Weights of a small CTC audio transcriber: arch conformer, trained on short read English sentences (LibriTTS-R).
Rows from block 4 of a small CTC audio transcriber, named by matrix and row number. Rows with one number belong to one neuron. Each number is 500 + 25 x the weight over its row's rms, rounded and kept within 0 to 999. All counts start at 0. Numbers have three digits each. After the name is the row's rms in percent of the matrix's.
Before each neuron's rows are labels from the 100 clips, of 14976, where the neuron reaches its largest size: "loudest band" is the band of the loudest frequency at the time of the peak. Only what is clearly more common there than usual is listed. The data: short read English sentences (LibriTTS-R). In brackets: how many of the 100.
# gate: first MLP gate (model.blocks.4.ff1.gate.weight, 1024x256), inputs 0-127
# fc1: first MLP up (model.blocks.4.ff1.fc1.weight, 1024x256), inputs 0-127
# fc2: first MLP down (model.blocks.4.ff1.fc2.weight, 256x1024, transposed), outputs 0-127

loudest band: 1000 to 2000 Hz (48)
gate.52 105:512480483526508516497506535547465469531453555495525485505511537507487560480487508487496521519534509501486496499458490481495477549465452516514484508522506479467502501473531472490500515502506495472481501493486486480504509480459501545494432506507444506467525494497518493518487518481515522510520511465503547510529520416524492525490445493517513504474475483508506497485535502510521524518524
fc1.52 108:477505522515470492494455502471524515489537448513491524530535491511492491490486476509553478519525536493527505471528486463556478465512498501484499481534500521497521461539471497515519541515596484525467487468541524460524487503550513472514492493512548514533460507490503512442495464515479508429435478492483455475482503539467524484469510487516479510492501505476485526510482542452468492474482
fc2.52 105:516511497484537489481528479519457495476546475505502520526539481465462471479541464481500471469472485511481504534469514446494501513514482539519515511489513535550533501524512502496468533488527514492488529500483479528470520454508510463533546516487497512541445483512475545517510490528462490505470477524483521466457525459461494483511455487454511471525507530498516491483485498498503513491506

loudest band: 2000 to 4000 Hz (29)
gate.80 097:534496512477539513521518528496482558473506494498512531528498486503532520489512508506467529512535465466489516507527477549497482531465547480552484534463482535537465494460496504474515508487512489430475498511550496488483495524522497519517473528488475515472479461484493515472491496535468508471515516508494497531491490526510504505488525467545469482509497505485526505498489463496499516482515
fc1.80 101:507495533505489506490484529507493494520476514515509498507494505532477491479456530487448508491518492483494528476510511539495489471449539472486515509553511501507484528482503504511495494525503495517516492496482495457484542454496462509499482448520510491556491522509525476507546491519531490555503485473472455495468516471481552487476497481493532498490498526519545498490506533502463517487463
fc2.80 101:534492469490537568500486514491462482519517513520513475507485494481499479511502494511491483526498479489539491496512509458542450451468522522495509517527491467452513491483502509475517506503472515538501529474499462519487472521483499473510477532531488542520487494517510489492536483530517500473495477472504521457513481515471471475482492509555518510455509508468500530490492503464472537521524

loudest band: 250 to 500 Hz (36)
gate.438 086:478525440521476494499450475507482475494503453495493485508461522459514485521491503483487520466518548479501514501499521492515542488502552495510507498484486509535498499463483547478478518514466532506480479463477502546474529501489504443522510497491529559510530504480538497489479503495503464484509441515494502497491488505542503499522494503509491521527488490496511537513441533476529523470468
fc1.438 083:490507494491515472491478512507510476503542499508496494503496502458468508471502489474461501546497481497512493521481466530547514451498486531538475525522538523542493461467476526466471489551518475493513484457505493536526502485518517504504458503463483470496534520521513526512496454469513517487577519574549511466488484504444497489466488504526476521537498512446480471503463498522499452507494
fc2.438 087:520471500510463486504485475529476478486538490480500500491509497551486510508510552440541535510465511495542484508544525521502525541483554516522508502489510526540503504526498468476511464497521491508522489523493495514503508433491501480516463492524507484496502461507485490543508499504491502495484522462479490481554532510514523426468500494514494449493499521488484470489532492483434524481487

loudest band: 500 to 1000 Hz (29)
gate.734 087:490462452498457504483447514512499534502506510535520484489506499487511476526512459471492478514503480519531468513501493471498512490518529522452511481439502444502502522504463499477522530529523491519503475474514511535484489522497563550516442478515493492476474478514534508521490533482500514511529499486515530563520484498546541494537499506499576482485500448489490507492462476531509567515487
fc1.734 093:540536517523522514490509550466473478500509494480514501525484472470478479512471521458490514541491515519450513508486519533544515554445460501548500495493506527508536452469453495524489484474535527514495484480480482512482536491501525494583451514514516519472510496490504497518503460521495473507510517477517518488472495501471480515528459490512526523516517507508525467493495503522485510482490
fc2.734 098:511515476474498514503518480518510486474492464493506492496483483523491492519502476485473485475496529452515545447506483485512428530489515476495537490495523533520484516516490486501483518462462499554476516553493528531488480514538463533491508455501470481485516506438484493505483504498493528497502477503533527470529505497529528505513497481528505513501497498533473467534463479506572530505469

loudest band: 4000 to 8000 Hz (57)
gate.31 093:491458547502520526485535530483485495507496530513500540510515503459513506518521485492474487513473509506511464489454498537467504491500456520509516520496509518515496490498476519509510499480463533509478494530509474488485478515497477516523522493523466524511515475502533503518468531486502530479524536513504466462505529472500508496495535521453475491521500466534470481519470519457494514544540
fc1.31 099:527486514503471501538470484491458484493485528461478534519477529481526477449480485517491517506478554522518516500462489523516494528517557498498491470481503539507536501524470513506503530501460547518481499459538480491518475471504471470538501463499481492506502480475507526522483538521473506471510516495519526488498516502528529493465507487511451484508476494545527492502515495527514507543541
fc2.31 100:491498459533499545513526530510529511478502550486515537479557552500443512489494506516487471549491515489524515454482456511518472477488547536524474497523497496502480506503485534501520510534460510524444511490538512500483529526492533485488508520456527480522522490515511521495470547480504522448532522508541484480490479522510502510502516526531479482500465478485516508491487466526470497490519

loudest band: 250 to 500 Hz (29)
gate.228 090:504497465501493521515514515482503518537507538506487506448500503501523489485497525526494501484532461488464486531522503535492532506475576508504490487498472463475491481519528491462517484472537490472492503471495469525461475497498528504474450511497504521528494459504501513517500462476497483520492513490491507489499530495539459455499535469477529510489509514441561515499466511504512493522508
fc1.228 091:490558490479528520520509514454500469521516500491524492463502514525503507503503465538500529478495505471488479549505504537500546524503486496518495522514512483502499492454477511490505492500493528506498504501490475476508476533512494496486514506569516504496497510497484529510480498539516489483483484474489483488495517533512522496530474528479491431484478551473470495504445518537496514500527
fc2.228 093:490473543520478539527488477482503493496529498485458526500519501464453509512465481505499495520522527505518495502487514512462448497512530527531530474516485478456491506482470492511470459436496534505487506507495521485520515535548529460508554528466561535522525485473451543496529457485485436470455475539514471495505469493500473480509460499491493462503484497501499458511489465499462490479464

loudest band: 1000 to 2000 Hz (55)
gate.295 098:513533462522511508529526499493456445499541496531537500496507501514530440501458476473522490524484517480527457470467487552490489484498494495531449473538501516462508494502507507495501481558555489473507488483486536468496484465495527490518492493538483536485509501477494520466542499495464538462479482573450534499541534488508519523466529515524489493452525501506523498496509512510508503500515
fc1.295 109:553507463488475461520500482500491454528437478494496547476528504562509509495491491482497499487478537445509492502450503515471507456531501482528430462483508518501477512498479490480495504472480509484496515496491482456488493468519478488497507517517493498505472525506498494519473531473480492483506482538456530498494519463448527514505557515504492464483487480527503511484503511541520572540512
fc2.295 102:507498506554479527499493507522470465482484509472472502482481502497512477505512488507533488500460503485460504501501490448501545492525529485504507518540525479468460530445568531494528483468513538470489500480511500466515518497460461492506452485435501500460461501519478515448514484496509475457531496515527509534492527517563551513478508479524522531496519483500512472466489507500553527492531

loudest band: 1000 to 2000 Hz (47)
gate.134 099:514514433513512536498506487472512524534529488491496479514485506508480483486515577530522539504498484455501476505497515517438518508521525506515510473518455578484444501522487484517545487536440501455503502497491497499520481545477509506549520523498484511506503501481429461501516510491502491513504493533496518511514538482490499492504499479514527548477487498503509483533517496530495467495504
fc1.134 102:480489512520519497532524482510491478534476526511523464482542543504483464503482497493527490513476487482497476513445496539492482523469512454506524521485507496480452486515525518523517510509493478490497524533513525527479506509481503495516511517512461457532524515516492485498554522520521476505509498504469578521523458507473509487500462504507537544500431516529548487538516471551505505505457
fc2.134 100:524498511507510502507503473521461528510472530472508478493522492516512523512452527481539530464503480522509524480496500518480482526524484518495493539485526455500446493502500503479524502485467486465501537522472514470513491484487481525476474511512492510493539499519523471493494535512510495519490468517491524510458462556558493500502491503528520548477546484478493568490528527498508472531465

loudest band: 500 to 1000 Hz (46)
gate.468 088:489480488516492448512485457487496502490506483497513487509491478508508442525536528464496529478494520473490469493537477545477516528511497483501518535463506504474502529512482515489491499513495531477516513516444519488511505528476499505527505537552500528522543484472508480499483503512514511531463520515517499505558502467474464515486550506499434535483504516507538513483502478517504476482483
fc1.468 089:498464537484490445510493558475500474509508498479510519518480491474493439503513541487535493502545494510492486521482512523461518523531492514518485516513505496506525487493472515516499565537511445493515476468504522482505493517509477467537454509535482510520507528513510510484505489479509507517487536511500497509522501505488470517488549487503468467527488514494551479524458484485500466494513
fc2.468 091:478482485454527491503443504495509482521500519517505506523507478494507516476509501526450523521497504509478490495509447468461478514553550507508510506551486464493492507488503532476560511522544500544496441531506516482485527488543529511442516490503536485468506511527503501485486511486514556505485467474509452492532518523481518501524465496505451501500488521505467449487495487454514521508488

loudest band: 250 to 500 Hz (68)
gate.763 091:473528456513537523495470545485488436507522504426479505476491477537454464551524500512534490488480504452500449519500458509501519512515519474480512500447471498499480500462493475484495488474528532545460462484473439497516518485499485473513490467492500463479507508483524526532478479515539517484495477516497461527446529482508473546511536458546501493457484554475538524503471511471473531457498
fc1.763 088:502479507433521515478540521487473496480481537523539526500504535486515548490495509514514532519548497508500518487509518536512495527486484509506519528507478490489487515536495501483523502477537531507497543495453543509503488477513496530520485526518510529552481506501547503517489456524470490497489520524498501511507477546547499487480497535453476479514460492524473491557475447458517495521503
fc2.763 097:460518562545474489519510514491490474524512471484515516517514500507484495481498531483424498523457524483520478490526479457488478478476485531524522479488513506466527472528485486495531547540527511499494528509496474513479530488488505486509517480502502510533479474492469495462476484516493519500501490479512482542496552503513519509555505549531512494514486477486500464513478522467502475478483

loudest band: 250 to 500 Hz (39)
gate.660 105:473509501456532509469523506474515495472501542475541509488509489477486535506510487521527506483508526497479512539493473478493510517524517520485574484521492459458565521436487493469511540464409493475516498489507477510476546473507498525459495519554482528511486507523454489455485491501526501482511530508537492543505506504510491488494512460460461528455547547492499492486513492440492520523523
fc1.660 106:526524507497473478501471481521520483496510528458517486454511478509523514530536503517448507479524498460470571458518501497537531483499474530534481509491477476501471485471496542524527509514454483509518513517493510472487512526487494478515511523478454507515482525467530484491495497498508500480470456481528497488493484498509519508501501502481493499499481488498494541503471482459491505539512
fc2.660 090:529504521540547530500476510495490498463472462511519473493465476500495501534526518520511500493552503513516457544474485480517520538473512479476482506422519537530481517496454459480480520487474518526508462529490479541503486521475518483479516526475488532538516510470531523525507481545497452483488499531495514460489551497484518478467509504450495449516482526498495499490514503502532509512456

loudest band: 250 to 500 Hz (30)
gate.372 122:482506471488526474501521473476511466484470517510515492525514487498462488491448495479518445523479491469454542500533487497488460522482494465503524490492497515530531525511492463522499522497493526509472508492502489516517486469486491513543574491518423465532507512523471504518495429498491498518551478463441511497500525475537496478434501497480483548514506466518497562446483502503490493521440
fc1.372 122:493510524521482496516481505536445524467527463481479493460494464534462515459529472480525502494525535457551525478497524525483550519546501512464494500535461465509532517528473519526571458490488518470552494472508468512481495505480527511481515514492506544463492545496463489513424543469524516505496533519542486515503486487490522549512507497492475498545512487466472465499499511437548528527507
fc2.372 107:492486489484516516506537529494496479536521556484529462493527533509487484488502504518528467511475486534489498494502480518508525479546512495525494512535487550563533525507530499511453521543505486511570566492507506534482510501558515525490519454447483473517511539474490463470474507505537523497490540485517507506533488485535475527470516522527512500513483475516516495464522490514493518503543

loudest band: 2000 to 4000 Hz (90)
gate.235 084:481526510479517512494462481463571500495524538478469496473500539511502461491500510566497511473489516558518488451484532497463495467478476484522464559505489510457501481465484477499494530498484464472552455473510475501477519514565518516494470496484469524530530507483497516494487524543470488499520523489486494523520497526514502501531495467520508470480447452500526503505501486546542537472488
fc1.235 086:520499538452528461447504512474506493524520497540507558510501540523550506469502477493470507452502530507494539453506473530519525455513536556493476501508453491502520492479489487527521537511511540493507463466528459496470470479493477534514523484520464456519493517499513499509508523538537548476459560460486493551519501483488534489534507498462498488491537495468523511489500513512518522480512
fc2.235 088:525490517500496499513485505505493478512555512475496472506497437514503467504498464488453470503520493502487409538454494490498502471521478500500469481501500494520540485474459545487500518506472469511485515501531498498477475495538500492523507510459499494480560473485497513505545453504490510491520527515509544514463523522467468481543457517500494504503526490453453464503455523495475482496517

loudest band: 1000 to 2000 Hz (40); 500 to 1000 Hz (39)
gate.238 101:540501491479489577510512470500546474472524483472475489490484480488539473484501483549514535536493518526523520511494450538488504484483504532458497514508535456505494525501533476453494576497472445515468477522498516527490505510468477506528492540515477519555519481532478490492497509542522507509509501485484523517505522508486501549506505519481513462505519492512465442485474520483512471529522
fc1.238 101:484496472508481477469503548485470489540502519501508505497522538492483509523500504489515502507501479459509538506444523468509504497498533416484494474544534473495483475512509565514503509530498506510498526454520475550503462513531531558505523472490492481473455544467469479502518520472506514502521508530521484484489493507544498511501517517507476544513511462526516537542498504507453535500523
fc2.238 099:499471502489509494483450496547467504465513529467523475457555498524487515507513470522516511518478466470499463469523510512523501476521512512503521512492526488484514517518528499479476486488544488487533495533505466546519476497502511497514477476485490527441490483501542491519560502482492479529539516524543496458516475467556494502509467535542503505527493489513507503533543520540493484476500

loudest band: 2000 to 4000 Hz (43)
gate.591 091:527498524535535490542489501520481464492496488476506495461522477520530509459474523495530477482484450486495501531493479513468535525509507498475502497491520529500514549459533523468504515497522500493499481473497452505533515506495452480507459530497497465521502529492529488519443474515486484536461493514520501468496492497474482501452472467513486487532517521483524503528535474535459519516503
fc1.591 079:490477477523542524481539497507532533506480534434522507517540525477486477517492498487539520491519525492525474496512485492520578566535474491506472501494482541472493481522483504543463521507487486489544496500532467491479511517484464511504497522529483481514501507526488496481549500547482462503556534480470522528532515515494450479501496486507511458497471476443527479488487511470511494536481
fc2.591 091:462496474508576534518494503501488551514500517505485451523461507507488496453462511498521471472504488472465503529473519478527505454490496483525493543461475449479479455485514531549538544514537520464500446459519490518503510467504538480498504491523494465537530510462515510490460510510490498504508485539530477547473548498483500494469466498527520497536473461513491485470507537456515460489536

loudest band: 1000 to 2000 Hz (54)
gate.642 113:533506467517537492490488490497497493534493514494472518448488534533474510519482505532532480506516508469487498497475509513493467504547485496512541511470493479511475528486512478521447475507507536472490500496485526501464496495542487428492496473489506491496524516482460488513539506481488515551475517471460532507484464509500469552505480451500518510493483488512553490473486497544499537456505
fc1.642 114:489440534515488521550514498546499512507511500486487500505493497486509547491501460489528470477500495511522487468501517478522520524479504449466520518457511468523523483474520555518534575541482486500463475552514482499499511533494512519541491530470496459458510484525473483514508473494535469479522474529501519511430485490483453501534529462499478522469509503485532539516479513488528474497509
fc2.642 111:513487531514447563484558516502494540464512466522483459505516496515473526502492496506520486503494483447512473541487477521536513479480483466493510533498474516538526486504496478541487508499507477459489451455500462485528508487517487531509541465514489504486497522517524513451492500495517490499510495524505550510487536458530473456484502475483480501435498542513523507471518512464480482506475

loudest band: 1000 to 2000 Hz (25)
gate.53 090:510547522513495493526521469493520543487474492503475525535530509493499462499483512525469515486475540517480457497518492467492507521538477510540494524502464493486519515470457454470495516456456512484513510510464548457484526492518485518475502512492498525515499523472559481547480477550485491456498526463482519447495475437493528527521538490527499512502510480515523493493538510526522510522460
fc1.53 095:541482483512504476522507540502485500488465470496477441489474504477503527497497511546489518491498474493491504513484508449508453480477485483504482511466501503536497528505498555549485535527527509542514454492482524486528489470489533553532498530496504515487500514525550464503481545482532487496487474508502502548499512511535483478498498577451546493516517461503510446513496510491500511555544
fc2.53 094:496494494510474485519504495532541496533484511505498495515474496522549507469548530501488519508516522528514481506522523511516524484460495492544473465489433482509498505477539534505506544487504478493548541508498496459470525529466510510476493554479558507509528513521497524513474493574549511510491467507526503507468492498437490495475450491484506478506522509490493500460534522467482542464490

loudest band: 500 to 1000 Hz (38)
gate.445 088:511531499484506540518480491502431506535549463491507500476449461500498484514511452508471509479528503462481490495472510508540519469536489527509521508502466526485522540459500457464483510474483478496519541471505514480533472473500484502525504525507533560529479488452499501485464532498518497428529464471554526482494501505522499483510544499528523445481470517508526470469474512546522546518463
fc1.445 091:492505482491536523534499505513505526529488514517525489479521532471512502530476508520489466471509490529472482483541486486527509464497492472511513521505448493485484489520542542495485513515538581518509512468528491527522520502489509511502530459508519536473519513502514456493487458483519464491501494530425528493485507477476544465518456508480514527504542476534485518495531491489484484459491
fc2.445 098:509474523581502476547527486541507502484480519486556508456469501503454473513502484488489543495530535505545533444498434486473496484512536513475529489557531502530499511508496493456482497502491466477464500500539524562529481500518462469507483480504510499481521508526527466458515543529505543475505494481510522499481518485514487537499536499491465504459493501510500498488500478560472496521538

loudest band: 4000 to 8000 Hz (28)
gate.590 080:505543459518478513442516521528471488480511480536507503535500522486531524521515540532476477505469508484435476479531427494525506467480479497478539530542456478517481463501524489494496512529513486496524524483495530524480480514506485520459496483518529505489475546494463483493496501498524529478522518497470520509494487471519495486517502472467498502468505497532480521509522497462519527497528
fc1.590 081:502462506481504529549518509504508518500520526533511477527500487461474480520499482460493563465507536515483431525491517494469504549517483510523476457514521457518532488507513512489521500491489488514521524448473506473491534512464451475528479479455512494506494420520486519536530489486501509541513519523491494454471526462463473447517535523528503520532485512469499527490473496512488506452479
fc2.590 082:515467467504483519485480497517505477537477484532476530482491512488522524506515524486544549498504447477497572530504526499483510508535460481518486474477513494504492516501475514488505482465459501466551496510550476521531525474452508534469497457519533514507472534554453515503515475495473496540514514457546511473512510477464499519488539533491474521491500503495499517506504473468523486481485

loudest band: 250 to 500 Hz (57)
gate.444 102:558504462500524492506476490544476491515522506510525501462457481453548493509533460471512471484417468474485455485469503491505529514477516551533498474505514477522479519468464509510500487517508505507474488505463507498507503516534494523473468459476484468520510517507522525446440491515513489518487493505483460497501504507482531526531507552509488529501478487532561513533506516515485493479509
fc1.444 102:499497525484507491531491488485496493505466460515507538497549486523467522514520553476449473484507495495488498509494545556501516539531540452501549521454539472480505526547487506519518515506474496500544526467519496467479488521499532533493531440467535527505474489483520505492546513530528506510503507510483558482490488513495501521499552438443440515499482535479484516496467509509495526477456
fc2.444 112:456507491518494511485498471478493490511484481529471506514520485475525526489544486505501475500528504503482524496557503495528491498501483471488494504501506452533520458512499520477495486536550512507494501501479487486495458513464462496534507458523504534515520506493448481476509497506548489525497488471497506496505539491489469508554526478492455521485522476464509480471511507477493493510454

loudest band: 500 to 1000 Hz (37); 250 to 500 Hz (32)
gate.746 097:544513493463559513522494452510515514487499489504461517486477511535489490522468498488481521517499508524509445506529546486489516523521499482424498522482486493537494473508471511519499491489505498506516498483517535471495520470459487503493498501541514520491550497472469505469508507491507454481513487516487481504477527476506489520512523502470496528509512500516541479518518514517547493517553
fc1.746 098:499505449479536501475450510522502505524544539538509512509542488484506528490498536501486514503524516483466509499477519530494514543523493494468527512493424499501538454518499529486508449544469504498513491522476495509473501498557539491513500511534523489512476549503470482480494558509521508504526534500510494508510465474480489522509508495473483560514490526523502518549511501438489515474513
fc2.746 100:454514518523534506458510496457514538543518504505551518457502567505483460485494476481501463484478480474516501525519535472485530451525525509496549519463531533487505500523481518474485465486457515483490474472536497520503480522524497530496445547504496518502490536468487490459496504510498515481456533512496505480514525471479492487514515494526476538479507460484515497489468485462456510493503

loudest band: 250 to 500 Hz (42)
gate.187 096:464478467484524512496507468472462497489472547516471552501498479517546508511529503476490499480486507479468460488525479513519517502496487495502480486482530501538521567521510514501473517548519458461523461516520491531496510550468487525515479506480474461516479559485502470487483534506482479503502492526444481497493521498529515510468484480480509461556448509481487482506469512529467494486516
fc1.187 096:433470496474487478488478480526514495537495490498502514500533497504502520472509492496534461541472536507514514461492513439497495496515447475470473497494526511481529443497496460498495535477497490473508526502523477520530476515497509557537495499513458481498508483506480522476492516546470514481487499525474471522480510530540525500551509501526526513465479475470452509479474545460531483496528
fc2.187 104:534463493489474482510537501473491560497503495502507435484521569459456489503494491534527481534513494492540506528497462491486503472512498472489513445491481502511530518504437466504550525505486485525519547507486505505523527511515523479516479458492521497511533541487507514478492469458532479507500476521551516512481480526512504448487504528497476487512474519510494515473476505490515516492519

loudest band: 1000 to 2000 Hz (33)
gate.501 111:551541517536494533469483500536478464506532473482505514521516496499505507465478504502555501523516524484496528507529481496494501477518521531490519474494474524516487466541497522504527536494500498475512519510488470491460493437495459511493523486531470502484483497508552554486507501500503469543478476494518472479468452476479514501484519467543508534552515540508513504461474513524519542505501
fc1.501 105:487465505495541530522477460440510476500492535532507492471527519494510481535534485519453469528503473507524482519506484482524516428471509533532456506474477495507510482461524472488449498450443448516469487491523475532535527509538503466520479488466547488490515472473474506497480490493511513443525596512535464531458530493498518492469495530516501533499472490490503506483545494485464501467548
fc2.501 108:504470479489497523491467492522465503496474503513515515527499498494507509549552509528515481495526490465460496492569482482461500502539529477529530516476448503496507498497518489497512495519462494499481539471445450514433496487501493547479510485507487489489502528523507506511518443500481474486483513530516512542467483509485524479501499536494485482500502465475481455507523536444467521467513

loudest band: 4000 to 8000 Hz (32)
gate.335 101:516497494528485483537505546486458503482480515493504506486519492540504514513529520520510497492490527503519517533481447499481515513474491467500512508502481505476502461521532478486486524517526520494500468509515494494451458473519490498515484417492495488440532472527485523522497498478530490461529521498490494491532493503498541470457503464489504500526502520557481503474501522529482533515539
fc1.335 097:498488497509519466456458478528510493519483505544551450477507470508533477473491461523533500455540475494469522519507499476469452503522499505493528553528518501501509503502513460474495469473481498516518481506505510461539535493523490508468469550496496533570503495456508453501476467522471497518522470457492480506447475514504455497547479495514482456507492510453475518513504502481523506484480
fc2.335 097:492460509467519469504524493475509509512462511480521547491498522516525515493503488543510492504525539516510459503541504511512453515483479523526490443508477473440511490493602542486491470540484462513494501449470526473500506483506513461512528536494463488533498482485482469532488480517481530504478489516475502486481471486484462534463467470501498509447508526496457491485486506499478493493455

loudest band: 1000 to 2000 Hz (30)
gate.627 088:532521511464493524491499473516493497530507474515502498507507449467514507525485498482499475500493480504469495493477494558532528529525474488462484504551499510518529476464468488525497509476479483507514507498430524498514462522475499518476525468508479527490499494490509472524497519466530505498535470475520478497520507507532476500458503454482520494469526485479480547520468509502523477487476
fc1.627 094:473493497456481486481479454481454496521478500466499452536467480476491462560451502508507512442492462481511460456484445508486526532545468513496559479556490525521534527446477515526498502488463535476501516503480542472497495525511511463518482506501499514491506449478491496528466470468485523481507497488545466542524532475512453530495469504439477468511536518477489479497494484530528486508498
fc2.627 091:522487517459509530482515539428540529532522503473496457472525511491517521534503487486494492482548500514485473543456502552458485483493479475473466507469525523480507501447477491509489503487505471512498523509561521495531511516463492518501444463493474466475514489469523511539493466469498531496525486558515478491491482482552474521468479456514512501509460517499509472452501529479489477534514

loudest band: 1000 to 2000 Hz (65)
gate.379 107:527546480486500485494488502493486510473469541453480492474542502504540521462533471472520493532528515536534483487507500506496485534500529536503482523475508544478490539479509460547461492478489524519544517510490502523530522529478479521483508504528500462520470485496483461502495475482487510498500533531488537491473467487519470517525538532554562510514513471493529483518499469511538504524515
fc1.379 110:482507465543472526484526538527516468477527466538489457508479504451487499491507468482507537526484499484486517488477542535476518534508491526516562500496516539484515494520484517531498514509481470504525520501521480481490514518475478499540526559474501526493503476522484485502503522485492492506503514455512468462480511485526531467478501516501499505479474512498486498504465483505457506478482
fc2.379 105:476542489508515519532479526507468490504507495470544486513521516491509501485506461470518516447545493523471542486486514475483498513480518501485494500463514496514494473478506493536518516475484501470466470489554507502509491493562492494503520476524524511508472517567468508529492505499481483508490492492510492540474525470483503524440482516499462490530497501518523494465494567521503516478532

loudest band: 500 to 1000 Hz (37); 250 to 500 Hz (25)
gate.504 109:474462504532491530519506519541461488503472502533535535554506489481519498517532473528485494509556535493509487471497510459506513512442491532521501456475537501532481537525511505501519529496514517535545490468487476530500522478527520520496460509485499499527517494502536501519511478529450490463465503511488498478523498524523488502535553453468489513505496471504517493494543480534484547466485
fc1.504 115:489524508444478533491524456457484494514508508484509514490490476519522462497509578465514531477534512523527499504493509504498516498512446482477450448497514495502518511480523507518519491504482460529519495467520537490492496477515485491497534508483492516520511521520463483488475500487466480487474453461515493512515494473533541474543544498499566476482500509503529483473473508533545523514501
fc2.504 108:472502471472486519494499469461515475472494445540480494471471515493477551495491526468504502508496490524502542522492491520478458499474528506528458533535465486517502484560466486478506520533496500498533507469551524501472485498510489456546509513473501496477482465508509500468500532488488519489490446473487490493523499482511474552488474493497503485490482481507517522487474484545541534534484

loudest band: 1000 to 2000 Hz (52)
gate.50 097:523492496486513496486521469567532494523491514522548541486507506508501492497466469475495525496514536530464534482496487548491517552511503478477499466502484518506485520523528452499441511505500512511459538526535472461503507507437531469509487473532518485526520495520480532472504465464472537513492482488524497517497505470484492498482496475502487479516451497490476487474474482455522503481479
fc1.50 100:541489510510464468520483470456503511446526509449478524489511488509507558428526553503501500474489494497531495466500511475492524493482484502532451486532470514487489504506523503525478496478508466481487510503500501493514499490508532530508534509469515506483490500502479510488492475524507475498501504506479527519504519454546491489504510532534476537492459474536504498541477528517522519511483
fc2.50 098:521465473508500480519476485526502472470524512547479498482487500530526485535501514521508479517487555536492514532479467491461546551513471500530495463492490499513516503508523508498497471473491481509531458550487458507505506506493498501485490481481481444505475552554552512460539476524534519486500490494520531525548456516496499488528517500489493500447473488500516527485497551522503540462480

loudest band: 250 to 500 Hz (60)
gate.703 116:494523496528538476484496495515471535548453528502494512488465452533519469504501519503505527444541516438497491505525453540505495527495494516511503503491502515505530479527435506516505534515505522517498435483460498501499530528505521492488434494464515459509483494512493494486481529536487483486471510527463456528533501540524503512511511499483495508525479487500527501517492519523534559505475
fc1.703 117:505521463537498485460477448503500535450513477491479479492484517471473514463524450528533515518469513510513472491538482510501515520525498536506496519514498526492497462513475485493521513449441515480471469525485527537469524503468515538468461522471492475498519528513509456485497527495515502481464501465490522472504490486489543510508442447505488548464530500523516490510487528507524471483474
fc2.703 113:538505524500464486498506509527468541548533487550507506530527477472493524506510493501487495423520455545506520496532478504524528503488516489473541507530533472526491511489501530495507482524441476495497509536496491499488506503448496485530475491479493490473554534438505483491512460464473519470507529512490491490490529498425496475486478521517519476502509472493473497508528537522491473487559

loudest band: 4000 to 8000 Hz (58)
gate.677 095:470492522478524505532477484501538517506459500482504497518509523503519478512504469510484462451482527505492457517467469501461486530522472508462505463476518488522505524511475509540529504513515516539527486498535505484471503535504492480474483513492510504484511503493531508464525501497544565463511515503501474507494499524523531537522528497496473539505522542500507504553527476485505500466500
fc1.677 095:555550454512499501502496560502484481502491475473465468499526430492475477492515522503503539491477500502471528471493496538471505544483509549541499516513512488510465550523495469543499548458512488481489458489547501481501499547515497516494545558508526487525514486531465475509503473495482526509482454521512499532472473532531491481486513471500471453461517522543523498482481493516496491515490
fc2.677 098:496527510528475452466507479481509534462528562495524524475489500513475531457542473530486526504508489500490516457519499497508505504490510524535476479523497497472534497454537530499525494500535500488505500521502501514513519504487527461516519469492498488532512462490464497495432528502515500513476529546479496471507519468508506495451507565479479491488508504532553516493504516495531531474497